From a checkpoint of a small multi-label audio tagger: 39062 training examples.
Rows from block 4, named by matrix and row number. Rows with one number belong to one channel. Each number is 128 + 24 x the weight over its row's rms, rounded and kept within 0 to 255. All counts start at 0. Numbers have three digits each. After the name is the row's rms in percent of the matrix's.
# convs0: first 3x3 conv (model.blocks.4.convs.0.weight, 160x160x3x3), inputs 108-119, a 3x3 kernel for each
# convs1: second 3x3 conv (model.blocks.4.convs.1.weight, 160x160x3x3, transposed), outputs 108-119, a 3x3 kernel for each
convs0.19 076:117131077112120121142127134162110114166123137124126160138107113119132111101134150141088141136118119133088093132140124121145142113129147114112097136111106127163099127153172148092117149103159127139167127134110137149150149126113146128168116168141107160126074145134148113137144099148141167151155115163148118127118174119101083127
convs1.19 082:134111135098161106111124133112133134145122127148155132172141142167160136135107078148147166115124140104114128126132144115142142108097138097153123133141129118117167130160159120144133128144128115103140140138121087126156097098105142107107128148132148125128125115139141185139132106101085159125107119152142124093127136137135156101
convs0.20 076:147140130118142091172122146105123083153124088087139097137103090138113150146124116176109133124137150117154141126131119173128162116132156153120110129095170077141140153162131180149134157092127100089105140120130114085140115132120103131115175161088092110147121115131137106149124128128096173129188136131162136121107126115135101134
convs1.20 086:083136127094085114109078172180116136118136111151118120141110129100078112109111130145113119125142108133130124099111111103102109141144121138110137124138147153091154147112095128100120080106152061124113133142085086159143192092159155106124109138163149158107130115109113127152158088151134135148132154135126148149149125131109160108
convs0.21 095:116099160113139097162113140151125171135155119154129113164117130105123089101099113119134099111138151132137133145160146110151117107150148093144134141136130140134115131121146110093135145158113103113117075132167135130157129111136097129100117153149151151129126127136124112141112135080151097136088144142135150084141129094144067131
convs1.21 099:105111116122126103143138128109102129164116064148124133120178150149131164147116122193169176115132103110113093121111148098135150146143138110111116169115140109127130093112126113140109155122115105151131085135134136147120178159152122123100155147156153137115170177153107167133159100113179145113128151137167140150109124121093111124
convs0.22 123:150191091150129113156161148131198107133126118087087227123154105115155115140112123109137148083098153111140152122099126128110141112158121118132140130080124133110118118146139103144116134136112097158160166116126090112145108103138125106170140112100113107130124139135145110140124139160138089204109128128101198123117131135101162116
convs1.22 112:115152128115153131166100139200210099142134143145085187185140052127132069133107161136088111113195149109171110155133101129136110101147164152095151112127129134136126140130151155094135167112135146138093105149129122148114125146130109126131147131144161131104157142110147145127135093140164148105130138141135134178123129130147129140
convs0.23 076:170143085116137097100100114116178151169173130171149095118117138147148169141112193137152124126113141119097135117120139134080149115117128151105101111133121134139101119114116164157126103123118164114106114111132143139113141135170143077141138139142126104085166137150126120139110089154111095112081157093117126110102148149142136173
convs1.23 083:124140150137118145118091142137092100114128126133136117126168134166132140183105114123115137133159112145151129121124143136109103150128112154146123105120087140124139092137123125111156124115111122147100118136168122156111100128129144139139042112129124133128107114088155170162155167127127137099158126171161156153073141109097132128
convs0.24 094:194143179076132118068110110103132131121154146127127125134094096179095075087142126073084135125100128119141099161136108107110123119104114105127137150139116125111106130146177145128093148110129137126188118147146129129103116128106108121134122118143106126119109141136149139129106116091120161136141120124115160158136147139172143148
convs1.24 100:086122086126101121176154157140145175141116155105113106113123101201154149145154138126100118117127108143157162119112150144128170130172119143145116119116126107085128120124119131152099142087126087094099120142119187173161135124117148108124145151139138127123102095097138149129143119114145107130171151159107127136117154140140127122
convs0.25 081:081134137116134125125125106135170155103130159116129113106122140116106134124177168130125176165125146132058061116120104127117109136126111114161117126123149152118123102130099108143145133169159140098127150119109115118110153152147125135115126112132133123132119135127114165150080114121092120122128109133133110138126149158125121084
convs1.25 090:115105121076125102153171115139125118086143155128058100132108143150170155160157152159170222138171136184149117106105136115121116118084106121139125149127114136153162104149154165123166104122171110106144121133122187178143133147171129119136145131137135093111110125121138177134112102133115115128087117158142161153152128108147154120
convs0.26 084:126174166150157154154080105116114113108152126148137124110143120122132125133131122134092134094082116130109137129183175167144158142159124171129140109142158130140100113077114081116127112118138108097076104105107126124146145121137126129150122122130121147150117132123125144161103118152097158142128114111129139135096115108120148140
convs1.26 091:141133113124117121114121132088119130149132130134143175124087182109181157108102100110124120139137133196164140131105103142165092158101182104093122143093132107121134126107141171163105141154115109138117144139160132109135075089080145101129151116155100104135126083131107155126116133096167138107128102120100165131110101124124112124
convs0.27 090:123128126167122091132139160147142130138138149130157146103130126116146159093163153129104113138141130117115104134135129156139124125131116134124137129109132138130136138107131143128112133134132161103108146138109148115167146154119169122149143149091126138136136117112141143137091131103130128119112142166156123120097130117092106141
convs1.27 099:112092128125145119151121106129114126143106145123158169131130154129111132099152106113084115128102162169135157144166153126119127096138116138122108101105143139119128133151150088126153136117121105154100130139109178157140108116119147116094115148121111131117123151120129121078112124117135133125102128111123122129094136132133115138
convs0.28 091:100134135145143165087113139158152145110121096098096101107128126108143101155161100148135114123122118115107114148096135118135113144113165078095099198195113135092129101140112158116135127129101169119079110116132123104113145159159071122091223097144140144145125104107140135125092121141180118101123120173145129134169120126110152157
convs1.28 092:113117125142136082149105126122121150145111141137117145123150196144174180108084142091123078135123118130118119126099112098139135090126118087103095192136166107157080136095183150149108128173150118090136123125125121118170122184179087153063183120099123143150126109131099097094085148143152131141149096149120116129133127119096124115
convs0.29 112:105121114107116092136177171123121126141153138129157133150165149098173134058082126163153159071071076099088096116131110109149106144125105144156142120129117111119139151121115106125100108138159124127128098110153129130142133130123099120129074117131171140190079115085109129109155105107148128093111099121064098115151124113161160187
convs1.29 121:178178159099121140094080105138134123138129137124130147101126114098131117163110141105103089103093139147128158113106111114124128131169161131117128117132126124117118139120161116138148114110103114077133111126125127128073113107128097117135115116126093114117109125136152141131121115128113145097157122116185125144090113121080129128
convs0.30 133:103123153104119117139123116105113121129120144116163124090132119101116118141099158154095109123108148116126136063110105113135121168129153126097135130155126104108132132160135119111157095130126114114155109135134135148127135099154140112143141166126118160118163126142133132122128134105120116109152139113095125138132199139107124126
convs1.30 137:122124104116117090139112124135117169153113132134136095124095178102131133105126141128141113166084174178099180097129095140114091122116150135132144126118141168126134122106130108169099126148137118113102105134141139124184109121125110130105181102133141116142162133150080195074126157128145125120163125123123137128125143138105145128
convs0.31 078:126132089122098110118132130083183118099104151094149126156115148180099124158147156176138146151135110101138121106110125139084154117144199096114151118155126132154137139140140154162139134154135155145149158143132131165130119122122157105149121153098153133146165175146132126129113130134127159123136106125121088091157151126163124145
convs1.31 087:144199129173151119143142122129132128156125112123097127117151140145184105150117176105113130162148124155123096149117074162126169150111161141103067101111133097160141124099117145136145128128133129091135130128152103139107144148115153115168118150126148156168091123098182104109149144071143101093162162141155116120135154134133133137
convs0.32 091:116129096109124105150151111120109078107140116097149131122153107127140123108087150126124112145155144147132149081089074161143120186172168210161176081104138097124144131139132100144148142117123128112131118116137113158169145148117087100138114143154100153133133109105148137128187163153156141117125122137125127130100137102181126152
convs1.32 096:133121139143120111115119121174118160122106117161180124079099133162152159152140075094086089115130145118106134150158129136125132119100175111126170117121148136123091124156078083106123136102163154121126136116152089151116111097113094135138133119127118101104116143129162123144081131135107120143192140161165166139118160133120113132
convs0.33 113:105123142166138083123130089115127093142127132124135143149133109145139110117166124105105107176109109104145136148109111129131106113114158130107145101164095087100133109127132110105155147116147135157113109142150184143101159108118106130117123134135114136142139169142129118144246170098092094167217098039095148148098122146136139107
convs1.33 112:155138153139128130136131123123152130149137118110137179164105118152117129154136147133143140151131162137125145111135069129155170176151134104146147152107143131109137146115116121131119109169143162126189103127154151131136090131153152114099203110113110113087136132148117118128039174235166120105141146117121112128130096130083112138
convs0.34 146:142127131092119156106153115103150108091096165166114102085117143098124148141098132180103089126111153127143117185129114078139163134154123078106184139141112122130092120126117102142110147122128111125117155163113152118132109136126120140137148121100139139128111138119104118145089111151112111111112132122109093128161162114112128128
convs1.34 133:116143150117128111114140098111190170114122124105127148122111110129126119130120104151119169106131102138182140151127128128107121108151134146117105115147143094115131141138156129138101132141112153120121159130134098106118119136096100140142131108123121122153131149108126116157133145131120131143124157100122110124167203150122092126
convs0.35 076:140169116176096127109133101164127201096123144137126072117083149176131136079194122108147170112105156092135075098105129091118102131095148108113158133112101138095093135132139113119100125102134140092150121133132088144115116142104127127123158149117133091138143147131132110108126088111113130080100123095150100121119169141150134102
convs1.35 084:120116112145152114119124105085146140179111128136139122108141168100144129090122117172124121136099125125151133105098104149109142113128128119120149134148100142123085141072110169121125155127137091103166122123119121177136157118103134112126166112156160108085116173136142090146171145099128106051132112094094111128118133113096101117
convs0.36 077:096141175162095124152145108138134133121133136133095134125146102178083133142111108138109130137145116140160157121113159099137176145122138116104123148130128141112153135146143093146091122159109140129157130158117143143105116118131149119079109206149127149149137140139101118106101149145136131109110166107136127094153093111139109157
convs1.36 083:087125116111117131150101108115111169099133104121165124135154118110135100100116112135126146171111111130133109130141077126115147114141105109153137114153108157099118081135172172120163151116129141134118103101146111135128113119106133145102151080134154158149139133130133111106137152139145130105109167144086129155119107140144133089
convs0.37 080:154144111127110155102118142109184145167145088121147137138094115107174144157129163169107176120136131145124120127122124167079133104133149126123096159124155116160139098103109160091119176102060119117149145158129154114111132150145090121127144112118095124088149122108133136088149130114099133124130142128087112134144148157169108166
convs1.37 087:098152126123171129124152105112104098150128142126099126147132125091141154115134131087148124125132155118172119168142118101174118170105164146150092134085089112088127118108129165117153131125135139172115131105144115143126129135169120159130080091117120137122125127123139146115187102139115120093142142137109115095119105126142119134
convs0.38 081:156132153112158145149132121117105069160143124143181129120129139114139098149117134129134144140130148129137153070180133143108153155095097131115125130094131148149172121126156154157164127150091135110124139100120123167126177107112142170116094127128088092106119119142140159129151121141162120138098091130122156114123161143144109151
convs1.38 086:136118137104145134120147103132158136120097113137139110142112207125136113112134171073102103099142110150131156164126103114098134139124153130096134123116147107131112157144106128119125086159175146101119111128109100158150121093118182100155130117116135145151098097107129152098100168093152124142106115124126146145095113120130109144
convs0.39 132:165130153131122140129139148100165122119171145087127119126131123111130135110121131142119097142117109097160121155102127155142107131130124199155078164107109215167064129136105129106134159130107174130096114149101116151149090119133144111114121121143121121123132115118122134162114166128097124144156136057194144153104114149169168100
convs1.39 119:127143129104136131127136144129168105134158152133122142128096133120111156147168106130182149118154112138157137156140104154123128151147117117161194130153134175137156148154185111137124137164143106132120112128161145115079077089085152139156113104119177144166131114133174149204112113155160117167132129160159209153135106115139166174
convs0.40 127:118141153126116110103120146225093055134140146132126064126117148122125143127134112125121161104112138110131135123081157090114149104127147146098158138129098143114126141116132146115134142124133125138115178082113122143134216153086135082126163116110123136110164168121147147100077148120171085088094107125121145130150120130137122116
convs1.40 120:148144133131140146150135150181117133122129156136135128160111098119139123087110116081141117113111144125111130092144179097103135161131110112104140138116141130118133113131170141175116127142118125161150149119137144137171160173140143114078168145137135139161156118134171131140127144120127164135090124137136116107151127123138110123
convs0.41 073:139122139130105093141109162149103150145141126158167097128109133137128137128195134124156150162134175122143102096106129124119099140151146133103089121129119099150176103100136149137152067202088069117159146166088107113117155159150137162127139111115084104125128105124140118131128122133119163139143105100101175142126116127122095119
convs1.41 082:117129157141132146171169119161095122125096147154108149120098121101165148078150160110157128117113118130153158174092127139151122122122152127139132166139130150093100109076115123168155148153127108140134118117115100120160122149103123115118130139164117123154099132129113162117082114154163142093140146087131124142110121140136119141
convs0.42 074:144117109129123132126143106057104084139118142118164119120088076150144135128162114068142111144135139140135130119122119140119136136127154108115114122136143100144144141094109112119136094116129153138135113148107131083161147122143120132155097112107121159101123114105103123132177101116141139110125099117192181097118123111156120142
convs1.42 082:085062083126063103128136151129106088156141133131163160137152097149114120127103152123120101136122129126124166109113093123123116141111125152119149099147127119126115081150140105147165109125115047125134136088153146140158116099138111118138189127127159169139145126118131104084135103142170104099121165061099135118126102114131121118
convs0.43 094:143159169124142132116100113091126094126124111156170156121129118130119146118155180162157187173186149077072091107134125094114128127131106119125129129132143135136124140149140149125132130139135141133107116155170121150141132125116125135144129114139184153162122147158087109090104109126125119147187167112207173170100135133088113115
convs1.43 098:103142116071095108117085098138125134097109112154124147096107085081120106119113127116101137205160169130084107131131138106134133138116156106121112102103129153157142097108100128136088159136147112132146163125146163118115141147154125125141137122098149120125124115148159164164146126101136120107115126184120139149125123131138116121
convs0.44 078:121132114127162119123133141113113112168143168141141110117109110141127151138208104151146137109140154159077147113115103108121136140140171113142130096093121118097132143121179118118106116146133113149130122129113128135118193168172190119125107144177117103122085111129114111139155092131121130123107117161112130129115157135115130131
convs1.44 083:139144147138136137112106116124109151094131081167094151081113190076175161117119139173138120157120154097130131112120093080106093180152163080124135132096149185121127141121127120138111131140116104092142131173111103106126159134113117113116100120137132120110145167164132129118124147110120188157152098130117122174104116108115125141
convs0.45 095:080139101125121119162125143114133145146135137119106106086172034083087083147101154095104120113114128131115084187210144106123114104105116119115154148123115141150082117136130122103119130114107125108098121118158087135136131110152132133137143174139073107142102128114118118091138088094136125126165115136143118152129162133138116109
convs1.45 094:141162122163116133125115129113108099121142111103130097125117093157097186098164180124105083122125141113104138136141165139148157091054080120099090118133144145120151137148122100135119119134159154125127106118103085094121145140096126114152132090114144154148117149143125126147148119129136127136171136158084118099134142149119119110
convs0.46 133:108093148108128144137137110120126131096127164143143133137112162108135099079150111115096144144116129128129142165114124111117135113137102082134136141161107114043119149133111102102130129158136137113135136091148107121141111095113146178127112112110124140111108129133163140141101100147154096114142090118111144123154108116150145147
convs1.46 121:104144098120132116104121121117091103134088072113102097137152166118182171149120151145122105141116127100131132113124128103123100142122135074131068146113132092084126170114144054139087143133158127138146121137134133142151111155131151098151122165110113120089125100157122113115131130127122175096132138136148120125123131157125151136
convs0.47 114:102152130132132111112114120099146100147118144117087090121104125114127113088101114130113137130159131170123157136111106126112159082131097154133144154149144131199175131141126167117106145159160143150142122102153114097151092114087163102143136117149136146099089137152128113174121134120126183111094131136126097135128105151099147165
convs1.47 110:090108107126141146074110108137113136149151145160134113184125174131157176158129174142128189140147122140118115092130133108106158137134169160110127158084119143123135146141149124118136167128141122139148128146101116113118092085103192128135087167105095132105119144112113127142085140145130150138100134141111142132100100158156112124
convs0.48 128:086141142120105122132131134116136098100116121135109107139128135115139087091182077113090139113139126138092141123145134119173152149111117112102128124102114126093155122133123122129146152138115092145177092134139112108152106121117097087138119152154108129128119129147117117114126137183132157099083132170126080132104102112146114109
convs1.48 118:125090101121124113095123123130107121128105092129109130130104136101149137118109136117114101133106111140129119118106153116121146152104130107134113131114136096118120110160151152154144143103144115099123124137147122099116091112125087112131112144108119125093161114177124115105159085123099132122153110077128138122105136150122108121
convs0.49 112:141123135114151127122129121152086139135099137164140088146110083134117082113146107124092131098127149100152131101128164129097137160131095109149107105105151135122083128149123121123120115121149151148143121126121128110137170112093141127114126118135139151122131151124127141089159150135163144124103133170136152130132119108088145167
convs1.49 112:131130147104115134092109155156118116078101156117109131147085149137128085095133099136122145109139122128125145150111125147087106111125141145178105102171117143117146132121125089105150162176100129167123135130126152110104154159121107162101114113147155091139151119115121103124106136100096149135176124164142166121140121112120126108
convs0.50 081:161115137131150156118165112074120124182105111108137131134117106186091120080149098087123173105106157114133131178096100162166120096155156070095148074153147136116100143144150123154079115123142127161113150142125114139124143114163119149120148120154104106091137146126142151127131131124139112206140117124131142110171149135154102141
convs1.50 092:141095131118097154134087155088121138172119134115097142138185115082115136120087174119134136125132145156148120073150201143092098155126114110131136126139140104149128118142122128129145115172157134153161146108156131116130138154116153142110096097093098131123128115101160104114104183106104125134076136140122118153162145083147160110
convs0.51 084:134115161104117124126151104127133145095150133131136131154085155112103130130135136119136125104117137118089111116107113093139141109098139116133104154123144139158106120135103111123120111106149061165146174106117125187138115118127148140111123146117151137137118149107140109118112089160127163170114134096106130104116151151112110133
convs1.51 094:132113149099112131126141090103125165082152137170082119177124132103130110114123127147128131123151127104164087157130127121123146181145103107115147135103130110169096111131153108112149129108130152119099089149103135084148134144123145113118144141078125085105128166147130044123132123114131123177106073150095130124142136120140132131
convs0.52 124:122128102130118121114142132159107139152107101111126134119154099141180051130117117122136143105115156137143083156114143134103106134096118093139141127120124090122151132106098102118142121151111135095150123141103116103117111121146138111089105141142120145152104157121119129127141107111119115180155096114133123138133146138143110113
convs1.52 122:108115158113104147126134133101141118139100152101111139126095131128089096121114116112093084107118168116083106127146140111101121107093150131161092122139116106152118124089122146176137127080139184132129155108132141161126117155094160121130118179137123095151108087126113110112082107139103186130135154095083124119148149135128131097
convs0.53 088:100111122145147154129144112166156156139128123121137132102155132091140118131107117108101111105120089095100108092152114110134140149103145112138094134122122097124113120158116170164149149148140106081073126143135176138111085140098099122113121148146080130111159140139129132134119092116114137124127137139158080120094101078129162138
convs1.53 088:123116122123111143078092099100133142135134139173156149177080143174135159108163115141106103099084057111110167125149112132142135123135154146102146134102128142164142130133102147135140098151169165142104105111146120133149097160097077068105092109152159111129153125126081119109115132155084119118093105084115136131093085090137149140
convs0.54 079:178139134155146143130099126139104146145110116129158133077065136134154095106152105131138110144173150121106104159195141146126146136125128163160144112168140114113149094130120128156102134134153106131130161098131136149122109122119109147112120144122102121125129111118133122117149184105106138143124124081145150151132157108129113158
convs1.54 087:125111148125123134139116108122122121144144135120147129155095130202134171091126092114147114058130120206119153120160130116111122135128103123110093132138163141118134105134140108112094083126113143130142146128139141124092066110060150137141149174184108139114160142114133138131119168151133117150144132096092157150130097120077145085
convs0.55 080:114163106134147138133104129108160164105156175178110116145162087191142118143110136104145109157095148130166150186141114126129126125131131107147159114143145146142096135126109136147149144115119135137201178145152134118132119118158108121124162161091071123124115143110118140119131098122133148104143131128120135102167140128171156117
convs1.55 084:098151060167126106157093121124143120095155138128108157096152149133130138182157098130095107117155117112136104146107172137135077116159123162119089113148110145130172072163150165122130105153075113146117134121103112132140182155127127126091103132153129130104120142089104155173155150120104100130167132118156128122113119102118121114
convs0.56 091:075134085121127110087115112135110144133106083117093129131119124092116141121134087108151121094111126114070124163172174122103100132175145166133122165141119088141116088170122109117104118117166094139121110096109135115196119102122116134144130122127101123141136105102130166146154146104147081127169134131139149143152163144112085065
convs1.56 094:139138140138120121173139145120149132147135084152139081167111114158131119094165109139094100079138080085132118153157144101098112149116100107121185131120105111149094151171111103116140110097171129157115147114137099115135095117095110137127168139118139115113157110115162122166160135124140166129086127164110107094133116131114134127
convs0.57 077:102120130163117139159123138132142120136120156124176171091158083160165131137161166146159156156166180107095084088143123146127139126121127150124134094129129108104134127148175123113121115109141121151112119137146142158128148088110130140114132164110098098135138107144098129103169085112129107160134171107102145130098108177110107111
convs1.57 087:135111143131150168139124139137115101160101114111153175109110185153091154123143104130130161144098152157113120092129165107101106104124148130130126136118165141116133112155147092137148120121072065109126084161108128113142143137151140095166125162132130113156131100136094130127130139113101102099116173113107124145121122137146151121
convs0.58 099:088162127110104125138117135142162132132115113123120158110141148119103116130138101141114137101152130147106125144167119102135118173145142121100115135110149134101117099150104119124108109098127147175130125109112149072177115156108103142085134150118144140129118112117135137082103091127158131129168103140129160102152116125148126143
convs1.58 101:112121078133092124099148116147125142090143157131141119162108141135127123129145108139111154138130108125158091163173162114145116151135114087083120121121143097122078110117127121140127122106151084141132147137129149085140151137122113103120138130154155141146160123136126109123117121131127138112142105136118120144111133127136140120
convs0.59 079:113102147127140128128171125098107128135124127092135143112123146080146119135153143137120132151178158133148165121148110133090139125122106137114125110067145145121153130176113121126143153123149113120105095120112131130152149193121126124107141140162116123116164128098120112124179115145101126165092127149149119092121131116146131141
convs1.59 085:065146097123123099142136125116127126138132144105142157143101126201117155125105120142126122097130135095128120138106098096149151130179073127116112129117140107129134115104112098113151134139096115143152116136147209116121104147173120147084138116103101135144125140162171116110121171149148138153148150082150136149123101140128137144
convs0.60 153:152095118090102161152141111143109100120103136156165075141116116136129114128116068119126140143096115107152143157127074180202098114070155121171097134113107187128101120122139113132146118111144115114140111096135104128163088107148127136136123103099114113119119167113154129109089129131098114166079121140135060145112141123135109106
convs1.60 122:135119106109125117134138111186121177097149083191159155120103146138133137121109114118114118128130121114117143140098136228104190141120114139145102125154129107127125112077091081118122123116102161098112072151109103136151086137093147085197089122107129123104170117137119111131134144087112105127136102148125131132128137117115156121
convs0.61 078:129194078107149154134108162158166119162143127112177142123110176100160111131145086144122134132174126117154132100113140115114112133157090128133152088146127120128139129119119117114160159124170158146099108146131144090123129134123136110092125143134098131122137116131116137125122131127144083148138101165177148112084109143139103124
convs1.61 084:129158114174115143113084133140131100164117103159127071108130126123098172125122108179151117129083129118105101143081101132138142142090163077109197145132159138137150122128093111147073136140159148135126120146120127117091082187148154116130149082103128143124145056136123121149125132140167135161111123159176095137159145125086135118
convs0.62 084:129125124138161169131116119125127113126123105113133150124094130146135148132086125125136123110136125130126111101143119128103103110120156111107148150143151114135066103124120117132125166139169121149130132092094138149161127131152115145120135134087109100140125153134181161170135140113126134094139105095078152127114135129117106142
convs1.62 090:106123145128088097139135126130123139146161123128137168157129093125146145106120138180130136196127152143160142117144154128103122152131128125092120103145123112122106141135161116144127111124083153140140132141115134128143155134107156148137145130176132125119161166125122088126145104117147146172123136156149143156132133082129144135
convs0.63 157:113105165118130148127142141098104185141080139113099149118138131115122143108102145126100117116104153149097145139150089168128119128123143139115120210105080153142085110114137115110134110133146128056129159189107107125130090128148141104160158109118108116136131135104135125109094130140095117144115102151129129135144148151122132116
convs1.63 127:105132117086153102100105142194086102117120098123104125102148115129087094123128129124147159095156097122147125095112109151137126123096119140106143176214172150113143122087096125100095092141084097126092153089146071145123122141109140119131116126111090134110098114096130138115127142105102161099117108133120122133181158120133149140
convs0.64 083:126104138100127111136142110115093133088117115174174137126053134133114129150137169093074061137114109142144143154161102138114138118136132137124105143152106103134136118168128131106143147134125121184125114118126159136168119157145096144135121094146153140114120102114115084114162115097120124076109155160123126148124088096167123110
convs1.64 088:150148139105117149127115087094108097135105133151109123147156146183145132134115106098128104094144130155166130103112131148081124141107134140169130130127118125119124130166124168108136110095087130123163082108143132128156134165150108112138123108140117150135132126157103084129127106154125180101144108119120131174145101129105152139
convs0.65 078:097111148091104100109138126147105092119135127086181164134110127121139165162121186136125189135123128125153163115161117134126139150101064166147074131149091106112192094102140114123134090163144149138162124116129182156125141209131147176119101136132107151120125102131129122139155111144097095111104134095123145142180144102145069109
convs1.65 085:165121123107134157122157184117131122148089125169148105121074101129111132122143143134100145128131121130132104114138118122132103141107102146115141115150161157111088119102124150077119139160171125112124110109116124146119142118130158157124091106087095143115153132153082153121133119138128108149133155109098122130100123177111122109
convs0.66 077:126162151167132143091133111147137155144123116114153143160098155146134159187115135110120160099079097128107140131141122131136103141108122159119111144156129085131128116145126124167129158125146116122107162164119102117152131133121106138121147135118106103082178149111182141126154095156111147119150122181196174152085144144141155158
convs1.66 084:145130123167145166122156106072119160111097137124136086145105134107112135130134146170112165137146131064097112113125154158146150133154113150112186113076143175144079100134192113077182108126129097161106144151085123120164182109112130081139125127164130147109128108141159153131110131163107130169136144099105139158094139081084129108
convs0.67 146:110104110148122135132134141102166111132125133112137131132107127103093153103087139097128131158135105153098145096142131125122148103080186148145098093144154178107093102104147189146110114102127101157147122122123190166098169114090111141144173127120112122099130129149136132115160113111091123113083130102118113158117131113109124162
convs1.67 135:119125134116157133144141111085158134151112124159133088104142139097088093111128129152106147141128125091115104111099111112111097121122118142181099110108129168104141074099071168139129084098143164173151148105132164132138176121126131127130144149117123112129114118101142129107121177136082163119118134124155107114147107124120140122
convs0.68 115:123121123102133106161133121180165109112140106147107097158151113107120132089143137118129123089122150169113133094162138169129134155143112129120128091142138120132095133178086138101142112117159151154112144138110112134165101120120137136139136153118120104120126138129122159120095088174172111111110122119121131152132125116121125138
convs1.68 117:168123144116139125127144134066174183129115154123137121100140123128106137144158088112113136128125129128127144135154128106139144152097179152122119117111148130116145081137135084132130142098110124130112178139089116137102128074148099138142181141108112124138108136111132108113119107110127105139101138103137130144147126119122109090
convs0.69 087:110144129103094151137121126115108156180114129133164143098163120074141114110117115122128108108112125138109116097108134168150138111097156125116103163151114128120135087105157138123134143126065113070115130139130133123122146150138162120081117124147129093122164141159150117123160195136118126107211109126132130113150148137167149113
convs1.69 089:201166187142130116117153098118123169130095187126109155171147184121149152121119167111121109108126108134142108150140112123136089072125171151146107121128116148167095131141122161114142124136147142115152108141123141177125089149088125123136122137108098071119118153111121159113116140162126105104163131132103145084124117086155146130
convs0.70 073:136146068093117092108167151147170146132125162127142149146169143131157121155133153117133140112123105141103094139149137165139167143122150109116142138119148117110139115109106203148104144138135109154124100128115151124117091101125125095163139084171086111104122106118160129137112154089112125122078127170178140168143106139105128115
convs1.70 080:166182139130105146121119123172134084156113074145134164130126184122127135182130166123142143117132116145121110185169080121095130092064149143119145151136153107128111178113132123135108135109114140119144133104151150125176129119115123170169101114142160140155132176167137142143101129135125159136104153123122077107118108146148133132
convs0.71 079:112150103135132177162143153101177125130125144087142144137110093177116134193133120120125166143149116153122144129108123107134088144134061168117148127134136116149111137146113158114135149138105147129106180135153147128128128130109132128143125153120129151143193135123137083172188135149127113163142106080099185110139121117134135111
convs1.71 086:118107121103147119116118146144167152129122126162112168125139128116144098107131135126109103121109123136135130136155118145122163185133126120095111096152123113124110111089155156146138125112107114123092117122117141152092123118102163113137163167106155121121126132142098128099139079157111124107118121118146114108129125088113124151
convs0.72 104:103129108146150133108102136108106116134181120108064136191130115164101103148107099111110122110135140132128121116129139080124133141142114117119150135118118131147137125127131102120150170124159106162149124139084106140134082126136126118100100125159091128119131085126121140137091111147129068133128132162111138156101126110149147127
convs1.72 100:166138118152136122138115124102143138128150114081113052108122135128200169083131110121111128116111106115109128127093136130140118088106103135100182130100116121123119120140152107114129107159127150136129108127122180158177147127147132157125125128108156149177093136149133125136134104093118118092141139097139121114113140166152134160
convs0.73 092:149129138120149123120168118114067147162079139082180132115133158127129140142107164111119182126150160147107151118127136134112156085145145122126110091102114056113115132123115128130111151146131166168158141085113170124116117165145120147121125108139142152113121116100141135138124077089158102092095148101132102101135131133129125135
convs1.73 102:132093129098125127102162141095083163113147153072077135145117108126174136075131115103153105112110119094148130156115125132147143088119171152091158115110160120135122106162139154121117104127156107157148107165117149104141120132127132122129151158112122126150129115109139145095083133112104132180145134091104139119107165137140161133
convs0.74 082:127121148142120137100160108177126086135108093118110157103114144144155148131180134112118130124090109137121128101090142125133165129114098150148110135125145114121138137118143158140139106095102140157120144097132131126145137133129103122116106126121109141118088133131136088137153144120133149172136169120122146184123154142150131121
convs1.74 091:167177133135154183127148167117144128105128122152106130182085144136148144111186159121163147109161121111138093120118140115101136103119166126145114113126147155148137145121131148130105127180140107151118142145132151133085155109135165157111098135116110148129116158132151072095096118105080133124125076139148133149129134108126096145
convs0.75 099:164146135134155137108151171110116137156142114105138117159136114130121090141102114148096144170113117136153128170162104186124115121160118129146130137153152153137127095120149164152105137110118071158203077173118116162125101137102129147088119146132100140130145147133148136139165164108123158169168143171142108145130122146138079116
convs1.75 103:101147121131141126154095137158117115114122102188121119146126114093111158102100129124109112130140117112144122146150121127128117174095117118133128146144127104101128143160095093089133113146168121146128155101153101095165049142151137133131170118139105165163132137148092133176123118133132130149119101149153132154141137108147123124
convs0.76 077:121144118122114143107128121133133133168129121145142077106105150109164109123165125106107155115131112106130094097117121094129078160135122116161104136144111176092118079154150154127111124088143134122130139113137131139136110111164129156123129090143119110141136129158099097110143107180134129129095137158146145124136108127155120141
convs1.76 084:132153118132153133106124150176102097111156146141138111165163170120160141123094145141120128100114109130082153165129113119167157107118120130185103096128138113120142094146118137174144144168114109122135160100115119130127151149123094156139103133118142147128118125112087154134138097136119105100126147123117141130130055126180156117
convs0.77 083:126102105124165095146171125120111120106117084142147132151131098111142122083110112151156134152140166125160206152123118136159137120124172118089160115143142160134110094116134121100128131117085084115118092121135200120153138123154123118114188137173130151134143115143098119121168092146121088122122132155119113154104132134174169130
convs1.77 090:128079126127098128119138120147159135133115112137171156126082178094138117142141105164126188195158191107064064116144104118126132142107130162116128131122146128144123140130099111168093131122131111145118137126100087134136122163123093096082138109131115154135126124114156140118105088120118094097132151136088118123117127106113147145
convs0.78 120:120082138148109100115115143161114104160082075114064120129131101114116100121125131119148116141131142175098118255235052103130132210119100117149103122127123085165127158103123108106150090168154108146146122126140104114131131098151105101135127144150143134121118108138152131108123108098107128122083130149125115125126096153126138130
convs1.78 109:095134106137151108113124127101135126193161167122115096177134121141110130149089133158164124136111128097140159177183145129154089209106152127129117104089144093154150103136145125087078106160085078125154128135130107141127152114104123107113115149125141154120100145126158143131141119135168108117146132121126126123117151142153124140
convs0.79 092:136109130135116153133201132186130080149142128206147113115092163115128103130184121160164161141126094138084120150113137083114121090083166141127137092104095117115115150136128123101136133115130116156118148082100176134099137151145108131147091104133178103146119139098111110136102128135086150123112102117148135101161109152156129108
convs1.79 096:133131134119129137155158104139128173104134117138134144116161186142153141140106137091110096122092172108179131113117132078120146144075092148161126165137112120151129139135161119143147108106135119159139109126143119140146155156134136144135095155122141157132109111137114097118169141088134127103077179107120090164112127115161148133